{
  "model": "image captioner",
  "dataset": "regions of photos with short descriptions (Visual Genome)",
  "train_examples": 203450,
  "image_size": 48,
  "crop_scale_min": 0.5,
  "horizontal_flip": true,
  "translate": 0.06,
  "tokenizer": "char",
  "vocab_size": 61,
  "encoder_arch": "efficientnet",
  "encoder_norm": "batchnorm",
  "encoder_activation": "silu",
  "encoder_channel_attention": "se",
  "encoder_depths": [4, 4, 4],
  "encoder_kernel_size": 3,
  "encoder_stem": "deep",
  "encoder_expansion": 3,
  "encoder_widths": [16, 24, 48],
  "fusion": "prefix",
  "label_smoothing": 0.1,
  "decoder_width": 192,
  "decoder_layers": 6,
  "decoder_norm": "layernorm",
  "decoder_norm_position": "sandwich",
  "decoder_activation": "gelu",
  "decoder_mlp_ratio": 4,
  "decoder_head_dim": 16,
  "decoder_fused_qkv": true,
  "decoder_bias": "qkv",
  "decoder_qk_norm": false,
  "decoder_parallel_block": false,
  "decoder_inner_norm": false,
  "decoder_drop_path": 0.15,
  "decoder_positions": "learned",
  "decoder_prefix_bidirectional": false,
  "decoder_connector": "mlp",
  "decoder_tie_embeddings": false,
  "init": "trunc_normal_002",
  "residual_init": "none",
  "optimizer": "soap",
  "beta2": 0.99,
  "lr": 0.0021,
  "beta1": 0.95,
  "shampoo_beta": 0.95,
  "eps": 1e-08,
  "precondition_frequency": 50,
  "max_precond_dim": 1024,
  "one_sided": false,
  "adamw_lr_other_params": 0.00097,
  "grad_clip": 3.0,
  "steps": 17600,
  "batch_size": 384,
  "epochs": 33.2,
  "lr_schedule": "wsd",
  "decay_fraction": 0.2,
  "final_lr_fraction": 0,
  "warmup_steps": 1760,
  "weight_decay": 0.1,
  "adamw_weight_decay_other_params": 0
}
Rows from block 2 of the text decoder, named by matrix and row number. Rows with one number belong to one neuron. Each number is 200 + 30 x the weight over its row's rms, rounded and kept within 0 to 999. All counts start at 0. After the name is the row's rms in percent of the matrix's.
# fc1: MLP up (decoder.blocks.2.mlp.fc1.weight, 768x192), inputs 0-95
# fc2: MLP down (decoder.blocks.2.mlp.fc2.weight, 192x768, transposed), outputs 0-95
fc1.562,090,203,196,276,181,188,245,198,241,176,189,184,252,243,203,230,176,247,218,220,209,173,137,244,233,206,213,162,265,215,194,237,251,217,215,240,168,215,224,241,244,233,192,218,230,214,180,200,210,189,173,166,172,206,218,186,218,157,183,245,206,216,198,278,194,189,156,199,232,210,188,199,160,159,217,253,176,205,235,177,159,170,210,181,239,197,156,187,210,217,185,213,185,196,180,203,226
fc2.562,100,184,219,211,238,191,183,217,158,242,196,211,212,216,219,208,215,140,227,179,171,196,172,154,162,219,181,163,194,216,196,191,199,186,160,250,186,102,213,169,160,237,229,215,194,237,227,151,190,166,208,267,224,267,216,232,228,213,247,176,188,237,179,210,153,217,226,186,171,130,153,257,187,155,151,231,148,216,197,219,189,172,226,165,170,169,249,211,222,261,203,173,182,169,214,203,192
fc1.563,104,201,205,219,192,180,173,235,179,219,248,257,216,213,205,230,164,218,239,235,212,180,225,179,215,231,162,205,227,246,196,179,251,203,256,211,173,202,205,215,227,284,154,182,189,197,224,215,222,199,221,197,203,216,148,245,218,249,223,174,181,202,174,236,233,237,204,169,193,208,244,207,202,170,235,223,174,197,110,234,192,199,201,194,202,160,231,158,213,194,196,198,190,191,277,193,164
fc2.563,097,217,276,193,211,161,253,186,204,224,170,170,203,176,245,233,205,243,202,233,202,218,212,177,239,186,208,196,199,191,186,161,239,201,212,156,197,205,189,211,158,202,166,181,201,228,226,213,192,181,223,223,213,148,177,194,185,201,242,233,218,242,203,201,203,180,148,212,142,187,195,186,219,274,226,129,194,234,176,150,171,219,228,250,191,217,218,239,178,213,213,213,205,174,224,216,201
fc1.564,097,186,202,167,207,177,190,202,194,201,198,181,266,200,234,244,228,210,173,199,224,237,225,238,175,200,193,185,164,214,216,247,159,190,267,242,227,191,229,253,233,267,236,169,244,198,250,213,191,200,195,210,216,239,161,166,230,245,271,262,181,234,221,200,231,145,236,207,237,164,201,236,181,216,201,156,238,203,198,214,186,216,242,143,246,175,217,199,205,193,207,215,240,179,249,187,204
fc2.564,098,199,215,172,236,248,185,176,184,192,186,238,164,198,237,226,195,140,183,196,237,204,187,184,221,194,224,184,159,157,231,237,212,185,197,208,161,202,202,256,187,203,196,201,175,191,214,239,269,252,208,146,197,207,201,203,190,209,240,226,241,168,169,189,181,215,171,146,208,196,207,238,205,222,208,213,245,198,199,149,224,209,239,281,221,192,135,181,220,149,176,225,200,178,203,198,212
fc1.565,098,186,192,197,235,222,198,205,212,173,189,251,225,273,149,237,206,173,238,168,213,178,162,167,190,261,204,218,196,248,183,151,232,211,215,144,244,242,215,195,147,210,222,212,204,188,191,159,195,185,183,198,232,199,218,244,191,277,182,239,245,177,170,166,246,230,173,161,192,225,212,180,240,219,156,256,175,221,211,197,184,168,170,216,189,218,168,211,254,215,165,239,192,161,235,215,229
fc2.565,096,161,178,234,201,194,177,211,255,197,183,199,157,273,213,220,174,188,174,173,197,262,192,162,133,170,257,214,228,184,215,287,195,243,191,250,182,201,250,241,189,230,210,180,179,157,204,215,184,213,214,173,178,238,175,219,226,211,140,155,148,157,174,231,164,240,197,216,213,182,181,180,160,212,174,197,227,242,156,239,183,273,203,185,267,200,173,178,188,177,132,182,241,207,204,196,191
fc1.566,103,227,251,202,201,261,272,218,175,233,243,194,229,177,226,198,222,224,237,199,191,232,248,192,184,195,209,214,249,223,207,181,198,151,261,240,254,218,194,222,260,254,161,206,177,244,149,184,192,218,157,200,173,223,195,182,219,188,228,184,284,237,217,233,169,193,237,203,237,190,240,202,236,192,194,226,215,188,176,213,242,229,264,214,208,184,220,230,174,208,177,197,184,216,208,193,251
fc2.566,098,166,252,176,171,199,198,192,161,234,151,234,231,236,145,205,250,194,198,205,221,202,171,174,194,200,253,167,214,190,183,192,223,235,206,183,220,229,158,210,222,159,224,207,201,240,182,148,229,193,188,194,181,261,208,177,240,257,233,177,189,217,203,192,191,186,207,230,256,161,202,257,157,213,241,183,234,267,204,200,242,167,220,196,239,247,214,139,177,217,228,196,149,231,212,182,227
fc1.567,102,195,237,251,238,187,203,220,189,179,157,222,183,171,225,145,161,177,173,222,194,196,273,172,172,162,150,201,185,257,229,227,194,146,163,146,177,168,199,202,250,240,137,253,199,169,199,211,155,192,177,194,205,171,174,173,162,156,256,190,240,196,207,218,208,196,168,196,188,193,187,175,239,192,179,216,207,222,225,196,169,223,244,131,190,217,222,206,201,191,199,174,234,209,203,250,155
fc2.567,096,141,204,252,210,222,222,156,204,168,181,200,216,219,200,176,202,182,183,282,218,255,168,175,174,184,135,246,206,218,263,150,155,188,142,159,170,223,222,214,219,171,182,193,210,240,178,179,233,164,180,217,198,172,159,174,244,243,256,213,109,128,200,212,230,207,196,232,176,203,182,169,185,199,203,190,174,235,209,222,160,182,252,191,157,161,220,207,191,156,221,211,238,206,238,162,178
fc1.568,101,275,155,241,239,209,250,198,208,225,154,214,205,268,224,196,194,233,237,191,188,169,185,219,209,244,237,190,177,231,199,171,179,178,198,239,197,274,202,219,221,201,220,106,210,176,193,183,243,155,190,197,188,187,215,204,201,241,94,220,237,196,211,212,174,232,212,191,172,223,196,225,216,218,189,209,235,224,239,234,198,166,241,199,182,236,185,192,228,258,168,231,187,200,160,192,177
fc2.568,098,219,281,182,201,184,120,193,228,172,184,184,220,170,226,185,213,172,181,210,239,191,161,206,224,231,237,188,162,220,225,188,211,248,245,125,184,173,208,233,169,204,227,197,268,163,184,181,200,177,226,252,201,223,199,185,154,176,185,261,188,213,212,233,220,200,158,226,196,148,220,183,201,189,164,237,194,181,206,186,196,197,258,221,256,190,168,221,210,193,207,191,195,219,158,174,131
fc1.569,098,238,210,209,226,212,238,196,217,249,208,230,233,142,217,182,159,153,201,180,227,211,249,215,194,178,242,187,180,209,220,184,165,175,211,240,179,221,207,154,180,201,163,203,210,256,173,168,166,211,198,231,277,279,168,187,221,245,201,106,220,194,228,223,205,231,185,202,205,166,219,162,185,195,227,225,199,204,186,165,200,194,205,193,208,208,186,160,176,214,163,215,192,179,207,151,188
fc2.569,095,232,194,212,233,189,182,171,202,228,288,192,196,208,179,186,189,221,222,193,143,238,210,213,181,187,196,213,215,196,190,201,216,249,185,202,211,195,167,280,242,193,210,203,182,244,231,185,239,189,200,168,248,184,212,221,198,174,182,205,185,214,160,175,233,215,200,262,161,211,187,200,174,197,268,214,209,262,199,229,167,209,213,149,183,202,196,238,183,226,221,250,216,224,165,292,221
fc1.570,103,183,198,171,234,216,211,186,234,199,193,198,195,224,210,207,220,220,231,181,224,189,201,187,170,186,134,224,236,218,198,157,197,228,184,208,200,190,176,197,176,192,151,272,197,223,186,220,241,186,215,187,276,196,255,222,207,222,234,254,197,129,213,152,176,173,234,240,205,221,192,231,207,203,302,176,210,194,205,177,200,218,197,170,197,234,181,188,267,208,223,207,271,189,206,161,171
fc2.570,095,151,143,169,167,205,244,171,220,190,204,216,178,178,220,160,160,204,199,208,217,176,186,267,216,212,245,187,176,214,194,215,178,133,198,223,200,209,155,219,218,213,183,249,201,208,178,215,209,150,200,166,220,135,202,209,210,233,202,185,212,205,223,295,216,202,208,212,262,134,197,269,242,195,197,163,208,173,210,201,218,180,207,197,262,177,203,181,171,157,199,173,185,201,291,202,165
fc1.571,103,141,202,236,195,197,215,194,189,137,205,221,197,215,178,217,156,145,196,181,190,247,148,204,183,199,226,155,167,202,180,216,166,285,258,216,290,158,250,241,262,217,189,147,221,187,212,187,186,193,199,246,180,166,203,220,224,177,191,208,228,202,181,216,232,155,207,228,258,158,227,234,153,223,207,239,219,187,193,169,177,212,188,215,211,198,208,158,231,199,204,179,216,156,255,193,242
fc2.571,096,177,208,198,219,240,186,187,172,176,198,202,210,166,163,137,162,214,249,242,203,183,184,224,174,173,182,166,228,142,199,183,268,207,224,142,230,195,202,174,185,224,204,196,170,209,157,217,205,247,194,229,241,227,199,178,228,210,237,205,225,201,187,234,199,133,287,175,258,227,211,165,216,173,187,186,185,206,162,216,234,192,158,205,256,215,209,242,188,198,169,164,207,208,179,271,242
fc1.572,101,217,240,225,220,232,229,224,223,189,192,135,177,207,171,203,221,172,189,199,209,204,252,200,159,197,153,273,200,143,215,220,269,169,170,208,186,172,228,253,252,192,234,215,266,219,167,210,155,267,163,185,180,194,175,203,198,189,269,208,205,209,200,246,171,150,225,186,212,188,145,170,202,243,206,165,211,194,195,158,254,239,215,178,183,215,198,220,185,212,146,216,214,221,200,207,171
fc2.572,102,197,222,214,236,171,188,191,130,210,223,161,158,208,215,204,252,187,214,227,226,204,246,204,190,178,209,267,231,209,183,180,204,159,244,195,143,164,216,240,161,212,186,201,232,184,241,207,199,191,213,247,196,253,194,176,199,192,169,161,182,160,196,210,178,219,172,194,187,202,226,183,206,165,194,237,250,157,226,204,170,229,246,237,233,111,161,173,247,232,165,203,212,206,215,207,133
fc1.573,098,200,199,231,174,217,249,209,217,195,207,236,194,211,242,209,205,224,156,227,178,214,192,217,180,224,231,168,156,194,212,170,211,230,224,161,162,171,271,231,199,177,208,219,198,182,201,189,192,250,179,265,245,160,225,180,212,265,167,191,223,221,173,200,300,234,242,204,218,141,169,180,222,228,225,210,230,153,212,228,244,249,210,191,225,234,233,194,230,192,184,264,212,202,186,206,158
fc2.573,094,177,189,147,175,206,196,258,231,184,223,195,178,180,154,177,191,252,242,246,147,270,185,199,231,216,217,261,219,222,187,141,171,199,211,224,207,181,184,210,213,261,191,229,249,132,223,203,241,190,155,210,234,204,137,173,229,220,203,240,151,220,259,218,173,169,120,180,224,187,172,177,226,217,179,212,237,205,222,159,221,171,207,145,152,280,250,162,224,221,179,202,198,166,195,215,189
fc1.574,101,207,182,171,159,212,223,194,215,176,181,195,219,265,225,217,153,176,194,229,217,242,183,182,199,135,184,183,201,165,217,235,270,209,234,176,176,175,200,238,230,182,244,207,175,236,190,176,214,229,208,201,246,241,190,179,179,251,256,238,171,249,161,216,258,242,184,205,214,200,241,245,223,165,199,213,203,258,251,211,224,233,209,259,198,191,201,185,206,189,207,154,230,221,157,201,223
fc2.574,100,172,229,167,256,228,168,149,214,192,201,178,223,208,206,177,183,188,153,228,217,191,205,185,215,221,162,182,236,241,218,219,183,235,179,185,230,204,228,184,208,224,194,202,223,193,210,217,223,202,218,217,196,193,163,219,241,172,223,178,161,193,208,250,136,218,231,225,206,203,183,217,139,149,234,194,237,182,230,202,220,182,234,216,136,207,150,195,185,153,225,192,265,259,180,228,247
fc1.575,099,192,184,174,219,217,192,213,172,182,216,220,246,215,189,194,215,183,190,215,178,231,217,210,173,195,185,130,220,223,203,285,229,172,206,190,237,173,241,177,225,237,208,195,199,195,210,256,221,186,244,225,167,215,167,195,220,252,206,220,167,205,221,191,236,204,211,217,172,162,161,210,169,200,192,245,226,218,218,187,207,189,193,240,233,235,185,177,237,213,211,180,172,227,239,166,183
fc2.575,096,257,177,178,202,208,162,214,226,234,174,210,208,231,175,190,158,188,186,170,149,216,211,232,200,190,169,196,187,217,198,252,204,164,209,204,271,181,179,198,164,200,183,159,209,192,172,224,232,208,196,194,194,217,181,149,214,169,206,156,149,228,211,189,221,172,250,226,213,174,145,234,255,250,244,225,204,181,246,201,173,126,157,227,215,195,208,222,173,212,160,227,181,242,196,243,217
fc1.576,092,183,185,169,178,163,200,238,189,177,189,173,182,153,198,162,234,175,168,182,223,221,188,195,218,222,232,198,188,171,165,190,236,206,294,238,244,201,205,144,185,247,228,222,233,168,212,230,194,182,168,186,180,185,191,146,211,142,228,224,214,184,211,254,215,224,212,208,181,208,210,233,207,223,198,197,249,207,242,192,180,145,195,207,169,182,229,205,173,249,164,203,186,241,165,196,207
fc2.576,095,181,238,174,242,186,188,177,224,190,224,174,155,203,166,189,245,197,204,214,230,173,214,203,209,213,160,192,222,206,169,201,258,230,169,206,164,204,256,201,232,230,197,271,211,205,190,154,222,170,217,189,191,225,178,238,162,224,175,221,199,215,215,224,189,204,235,172,154,140,211,182,176,237,188,157,241,224,243,166,168,203,190,165,215,240,264,282,173,185,185,190,163,222,256,218,203
fc1.577,099,256,193,208,241,189,188,183,263,225,160,207,230,230,234,210,191,187,209,190,203,158,183,243,215,173,241,204,162,260,212,212,180,231,216,208,269,200,215,199,206,220,261,172,209,177,210,246,191,196,246,174,234,198,221,144,240,238,227,199,180,190,191,234,210,182,201,205,233,208,241,174,212,175,201,231,225,183,154,166,179,263,141,197,234,187,190,221,241,188,217,230,196,247,232,183,223
fc2.577,099,204,236,204,199,239,185,124,218,197,247,184,204,273,213,203,179,171,197,202,185,180,176,241,220,230,246,185,182,178,168,165,197,217,211,233,186,250,192,182,232,197,220,201,188,212,229,183,192,173,207,232,192,236,218,191,202,221,246,216,226,171,217,244,220,189,207,150,197,208,193,214,142,216,226,199,230,165,160,182,185,222,216,204,220,156,179,239,195,173,241,162,215,248,252,188,269
fc1.578,095,195,141,168,186,210,208,204,193,201,252,196,223,223,196,172,166,180,226,226,181,204,175,173,223,189,238,199,221,214,261,239,176,216,199,209,240,191,219,223,162,202,153,198,185,196,266,188,176,211,210,209,187,262,195,158,199,198,195,198,168,171,182,209,185,171,216,164,153,193,247,176,203,154,207,188,194,199,215,244,222,186,152,197,218,187,184,276,172,202,179,265,242,156,225,205,134
fc2.578,102,152,165,176,250,185,231,185,225,208,187,254,147,175,200,200,198,232,229,219,232,204,192,213,174,204,165,97,211,151,164,223,241,201,226,196,182,150,183,215,165,201,229,197,197,231,210,158,235,224,195,192,178,230,214,193,209,227,256,250,182,172,237,238,155,219,231,220,187,159,222,184,164,203,248,241,223,201,188,178,194,174,220,175,195,239,160,144,218,182,189,171,221,247,250,157,208
fc1.579,099,174,193,171,190,179,222,211,223,201,180,205,162,191,206,245,233,227,198,154,165,189,221,201,142,185,222,157,230,190,181,223,228,165,192,231,178,227,194,209,207,215,190,145,236,174,226,144,269,188,196,223,214,164,249,223,154,259,188,194,196,191,239,221,177,211,207,198,136,214,206,170,241,226,241,221,242,241,205,169,187,244,223,159,182,228,167,208,219,225,202,240,217,197,226,167,214
fc2.579,103,177,189,203,184,195,172,237,186,181,178,201,171,223,178,148,261,164,232,203,247,190,224,227,239,224,222,176,225,253,255,236,165,199,176,148,159,234,213,166,180,207,245,179,170,207,221,239,188,157,154,177,184,165,231,223,207,246,194,218,235,256,214,193,210,147,162,211,228,201,189,201,195,192,241,200,239,209,201,150,189,182,271,230,163,173,219,217,174,205,197,184,180,164,157,168,222
fc1.580,098,246,222,156,199,217,162,128,260,245,205,281,193,200,217,135,150,252,150,208,214,198,233,197,238,184,243,224,204,183,200,287,239,178,198,209,188,172,224,186,211,212,218,167,250,219,146,190,179,223,194,212,181,214,204,202,178,240,221,202,182,161,207,249,221,168,209,239,141,216,282,184,209,202,187,241,225,183,214,191,213,221,217,219,164,222,182,272,198,179,209,188,240,226,165,202,218
fc2.580,090,234,176,201,186,215,169,221,235,215,130,198,270,180,198,169,189,202,229,173,148,197,235,196,203,182,218,228,175,142,167,190,263,207,267,253,193,140,203,245,223,155,210,240,132,193,211,214,195,192,198,224,224,204,190,160,212,226,208,264,190,244,198,166,197,134,193,228,166,201,248,179,205,211,237,203,244,199,213,265,146,188,194,171,214,195,210,199,224,185,159,253,213,207,248,219,216
fc1.581,114,155,198,202,210,159,202,190,206,164,183,205,196,170,203,218,233,198,233,219,227,186,230,190,180,217,162,201,212,181,179,205,171,215,233,221,269,200,194,167,207,137,222,163,162,170,214,201,218,204,151,207,186,166,171,238,186,227,143,183,185,150,200,222,178,231,210,153,192,166,155,239,182,131,211,193,203,152,207,188,231,221,137,187,201,203,215,200,168,193,192,253,184,189,198,174,164
fc2.581,106,267,195,170,173,187,201,179,238,208,185,159,197,199,228,172,193,163,181,179,178,213,206,185,232,162,213,229,202,215,212,196,183,204,214,196,154,227,225,197,170,219,203,209,173,199,206,218,156,215,183,171,219,213,242,257,174,221,166,229,237,259,220,131,227,204,237,197,199,217,222,227,253,191,208,208,216,157,208,188,228,200,200,192,244,191,157,251,234,222,250,160,191,223,226,197,154
fc1.582,097,231,243,246,187,169,270,188,191,217,176,263,204,226,178,191,189,158,208,194,236,190,188,210,232,187,194,231,211,216,212,207,174,213,246,198,230,173,206,212,175,164,226,230,295,191,210,178,214,247,195,243,244,210,214,325,234,215,229,186,233,132,156,232,223,210,249,200,202,148,197,277,200,194,225,203,210,209,226,181,185,174,214,145,228,212,184,134,189,179,173,213,230,185,256,215,189
fc2.582,099,213,122,234,174,224,199,228,227,176,215,164,193,164,155,87,235,183,222,147,220,229,208,167,184,154,188,243,206,192,183,191,224,208,255,216,191,177,232,179,227,197,220,215,210,207,205,254,193,232,167,171,210,157,230,218,185,215,178,231,216,222,223,230,269,213,181,244,163,233,228,217,150,228,167,177,198,194,229,226,181,131,212,200,213,200,233,229,209,167,160,188,200,215,191,218,208
fc1.583,101,184,186,196,187,183,193,185,186,210,173,210,169,188,174,188,197,218,232,240,148,179,226,255,162,182,196,210,222,195,252,207,219,123,181,263,186,212,210,210,198,212,178,215,195,191,195,162,220,215,224,187,197,216,193,228,152,198,240,239,135,176,163,195,234,158,228,209,207,236,207,206,171,218,178,150,156,197,212,198,217,146,159,152,182,155,196,183,207,185,156,169,238,204,212,199,247
fc2.583,098,232,128,130,178,260,213,248,162,188,176,144,193,234,157,241,226,240,239,217,180,194,156,190,205,227,178,226,227,157,155,188,250,204,168,157,214,153,199,195,170,217,176,231,194,203,204,219,187,169,195,163,174,269,199,212,227,159,198,165,178,161,233,205,189,221,175,200,213,198,188,224,187,207,147,147,183,236,209,191,182,171,217,183,196,193,208,241,215,197,193,153,197,201,199,178,200
fc1.584,100,229,195,191,136,192,257,219,171,220,156,211,172,220,205,193,218,169,166,129,252,185,215,187,184,213,188,190,196,227,235,221,264,137,197,218,229,221,158,194,234,158,229,209,208,190,314,188,211,182,195,205,162,181,230,242,216,199,240,200,213,215,149,202,233,233,250,191,164,159,227,166,196,228,260,194,153,202,201,237,183,230,239,204,198,212,201,175,173,221,175,220,202,166,199,214,228
fc2.584,102,215,158,252,211,203,252,194,186,196,185,252,209,203,178,230,230,200,192,216,202,215,219,204,233,231,175,236,199,173,234,171,165,185,212,211,184,176,227,207,187,164,212,181,173,244,189,210,216,192,257,162,204,270,139,220,178,186,196,172,221,201,198,169,211,170,212,217,238,207,151,151,195,157,225,208,234,228,227,184,253,143,201,195,117,225,236,167,199,170,182,207,216,243,185,171,233
fc1.585,096,189,203,226,232,213,209,186,197,161,194,177,193,268,241,153,180,253,237,203,209,159,173,172,218,257,216,179,170,221,157,199,180,215,158,247,178,199,227,164,193,216,220,201,219,192,169,229,197,225,202,235,290,242,227,200,205,270,215,227,174,210,193,190,222,153,216,230,177,191,195,213,225,261,184,208,256,213,218,163,232,226,200,226,226,213,216,220,198,174,245,201,186,171,185,148,171
fc2.585,102,136,177,169,216,236,240,235,122,183,217,240,267,160,202,167,218,219,178,221,223,209,138,170,215,218,171,175,213,203,228,172,221,208,225,266,204,185,159,214,220,202,177,223,228,232,234,205,194,194,212,126,224,209,181,229,179,195,186,181,206,197,207,163,107,185,216,217,226,222,228,181,168,153,176,163,175,271,231,220,237,221,253,241,195,242,197,160,141,205,194,212,227,106,180,176,159
fc1.586,098,193,197,205,175,211,200,185,194,148,216,223,203,274,236,147,232,192,244,186,181,236,136,229,206,178,210,147,195,152,203,173,222,233,182,201,241,208,227,201,218,204,227,150,238,207,258,197,217,203,260,166,205,180,170,227,156,211,207,198,259,164,219,218,195,185,209,246,184,186,186,201,200,211,257,186,157,184,226,220,142,215,130,155,169,149,201,180,106,181,219,209,187,209,198,214,206
fc2.586,104,249,179,243,139,206,218,161,231,175,199,250,223,228,203,221,191,220,221,202,231,188,227,201,217,225,226,193,205,259,141,180,175,226,231,220,164,173,182,216,210,193,207,188,185,256,166,179,250,209,203,275,230,199,205,160,255,214,154,167,157,191,167,193,220,195,169,255,216,198,196,207,206,233,191,187,212,180,254,185,197,211,177,233,187,243,213,213,209,165,215,206,134,204,206,182,242
fc1.587,102,201,241,239,211,206,232,180,152,247,201,176,240,227,202,219,189,221,219,176,271,222,201,213,204,214,179,199,165,226,117,179,222,208,195,197,238,180,238,217,223,203,196,237,186,243,190,231,213,198,248,204,234,204,199,193,231,199,209,213,241,170,229,185,193,185,141,185,220,234,181,205,207,176,233,242,198,201,192,251,234,229,227,224,189,138,201,201,203,249,156,217,233,252,160,237,171
fc2.587,098,216,182,201,222,208,221,233,143,220,183,265,210,218,216,252,245,179,193,220,222,214,216,189,210,206,196,244,208,163,199,204,255,155,197,222,258,184,251,231,249,210,169,177,200,206,157,224,235,251,231,237,260,204,233,208,207,165,218,200,189,212,175,197,204,219,183,205,256,213,226,231,172,179,207,183,247,241,226,200,163,173,205,238,152,249,193,182,206,209,164,181,164,208,201,172,292
fc1.588,111,220,223,199,220,215,193,210,225,172,199,213,224,204,252,217,176,227,231,192,171,222,183,237,214,196,192,248,251,213,245,176,163,233,234,197,250,178,171,174,225,211,210,256,178,172,197,172,202,198,235,178,198,110,260,172,253,140,246,228,194,208,198,167,236,186,225,183,249,153,264,200,225,243,211,204,173,193,196,186,140,195,179,182,173,175,264,152,219,239,239,245,227,240,241,223,220
fc2.588,106,135,217,229,173,211,211,183,164,201,223,194,127,235,200,228,234,242,201,207,176,168,185,204,200,201,254,149,188,213,202,176,220,207,190,216,225,268,162,259,194,195,220,171,202,165,178,200,232,193,195,193,204,177,190,170,201,227,230,147,213,172,144,198,213,221,167,181,185,152,202,202,213,230,184,211,209,174,204,147,179,100,208,208,203,173,158,231,167,184,216,227,184,173,308,197,229
fc1.589,116,208,217,203,199,214,252,251,198,243,200,179,223,232,157,202,215,253,236,191,212,189,182,197,197,232,268,213,218,255,245,232,140,222,238,204,221,239,212,159,230,220,179,221,225,201,241,199,181,225,235,180,163,212,236,193,203,237,171,241,150,190,218,228,238,179,205,156,230,178,195,172,216,210,208,181,181,230,224,251,268,222,172,239,189,217,242,192,260,189,239,154,231,212,202,252,201
fc2.589,115,216,174,209,172,189,226,219,172,185,192,237,226,181,225,195,229,274,242,131,166,221,181,218,182,227,232,194,224,201,150,207,171,135,203,171,202,210,177,162,244,202,208,216,228,142,206,195,160,167,171,193,202,247,187,211,142,234,223,145,181,198,227,154,239,221,159,176,148,188,170,214,169,211,218,240,218,186,181,164,225,244,153,200,201,222,202,222,170,157,222,176,177,202,235,192,267
fc1.590,100,178,206,169,209,190,205,225,199,211,227,202,199,196,225,168,140,209,192,263,152,140,224,175,191,244,189,206,212,225,160,197,217,208,191,161,197,152,236,205,183,196,220,231,210,206,189,223,206,202,215,190,153,215,270,198,186,265,175,212,252,213,207,157,206,223,191,243,254,181,125,231,229,242,254,244,218,179,265,202,240,211,185,192,225,222,242,193,203,180,188,164,163,125,216,203,181
fc2.590,098,206,212,241,207,152,190,238,239,175,175,151,241,189,192,203,230,260,205,248,169,214,246,209,155,203,214,201,140,209,207,223,213,215,190,179,200,200,186,191,180,199,188,236,217,195,226,196,189,211,179,190,153,191,248,214,238,204,200,215,182,131,173,198,252,193,222,211,206,179,174,197,205,193,226,126,218,137,189,210,204,235,178,254,155,166,196,193,251,195,141,154,205,219,225,179,225
fc1.591,099,158,210,230,191,204,230,203,194,264,144,214,196,236,208,167,159,203,183,169,188,205,251,147,244,269,218,234,211,270,192,204,235,204,179,162,181,167,148,202,245,229,187,205,197,219,212,180,158,203,179,249,215,207,185,220,240,210,221,223,226,179,220,173,219,214,177,211,236,177,250,198,155,176,257,215,164,203,188,199,218,198,207,245,233,200,152,252,238,218,189,216,191,206,195,134,249
fc2.591,098,149,126,205,219,132,205,210,234,134,235,213,245,222,244,190,219,172,167,221,219,181,200,182,186,226,225,226,176,250,248,222,153,210,217,201,201,249,169,190,267,183,174,200,198,183,228,182,176,189,262,202,199,184,214,237,198,207,238,205,211,114,198,158,267,188,175,171,195,148,200,191,142,169,217,222,214,221,194,154,154,208,270,210,199,197,205,188,218,155,170,216,204,210,168,174,249
fc1.592,097,206,161,204,219,208,290,222,212,218,187,223,181,201,242,205,202,195,240,217,219,172,261,197,254,245,215,234,201,207,170,218,197,266,154,225,219,185,195,218,226,196,190,132,195,192,192,201,242,176,201,202,177,182,194,196,208,265,170,194,213,183,207,275,198,187,254,127,207,157,184,201,185,201,231,161,183,215,249,241,225,230,224,228,191,154,176,232,214,207,251,174,215,268,145,240,215
fc2.592,097,147,178,220,153,205,188,220,180,146,263,243,132,227,242,203,172,214,254,178,229,148,225,175,175,230,253,182,220,196,239,149,184,215,181,167,189,201,180,213,236,196,242,199,182,196,223,205,206,157,119,169,189,227,147,185,238,171,202,234,192,213,214,203,232,239,210,217,181,238,193,214,179,187,200,157,186,227,181,198,213,219,238,191,205,246,213,219,198,182,182,154,201,216,247,161,224
fc1.593,098,197,167,207,214,210,174,223,154,205,209,153,181,211,272,180,201,198,165,211,168,170,213,204,194,173,226,221,212,176,199,240,196,176,167,169,206,185,212,213,199,192,164,208,159,184,244,220,160,194,194,284,213,192,209,162,254,175,190,281,232,199,154,200,247,232,199,222,184,190,178,228,191,259,195,160,165,257,203,250,231,205,166,188,256,171,225,274,223,201,169,189,186,238,203,212,184
fc2.593,101,258,227,245,166,238,187,159,206,212,198,182,186,190,188,193,223,230,193,203,230,178,176,227,228,234,214,181,238,182,155,216,218,226,198,214,227,205,236,217,246,189,185,185,215,198,253,175,229,196,230,220,198,216,200,196,153,241,173,227,237,224,146,200,203,167,201,240,197,238,211,188,207,115,222,205,179,180,208,181,221,202,195,172,198,201,198,179,189,168,182,217,173,215,220,200,188
fc1.594,101,190,203,191,177,210,210,205,197,226,240,270,123,230,210,182,168,196,150,214,195,191,168,233,216,189,234,224,216,172,194,158,224,186,203,140,227,202,213,184,167,148,222,172,166,164,173,152,213,196,214,204,272,195,216,182,205,257,229,141,188,232,193,199,207,241,169,207,249,194,250,229,263,181,218,199,212,229,197,224,191,160,229,172,201,219,169,239,191,172,147,261,225,148,177,214,209
fc2.594,101,182,185,222,185,223,149,228,143,158,227,182,204,213,174,247,187,204,193,189,203,238,223,212,214,215,216,262,206,193,180,220,228,197,163,195,181,206,158,214,182,224,206,207,244,192,193,127,188,169,225,207,134,190,210,164,182,218,186,241,263,148,225,229,208,159,225,158,233,221,248,200,245,222,213,167,236,206,222,236,202,237,226,194,219,168,238,269,206,147,247,152,205,218,157,240,222
fc1.595,087,210,273,231,165,202,209,188,217,200,193,240,167,278,288,195,223,215,184,184,221,231,204,215,165,172,185,188,146,179,192,227,212,146,216,225,186,196,174,221,219,190,157,160,222,218,205,216,239,174,213,179,292,210,226,267,173,193,167,249,172,218,228,233,207,169,156,209,203,140,196,213,250,165,207,263,245,193,188,169,121,237,211,223,221,218,169,207,194,197,189,171,197,204,147,203,191
fc2.595,092,182,225,204,196,183,180,204,182,157,162,209,208,201,207,232,202,191,220,193,228,224,182,113,180,195,218,212,233,242,188,206,224,246,203,246,180,147,176,206,181,191,157,194,198,194,174,260,185,211,176,216,152,162,182,202,256,191,231,232,132,250,127,212,233,183,170,208,236,227,214,224,187,206,195,157,157,165,178,163,216,181,214,209,210,212,167,205,226,134,227,214,274,201,220,265,190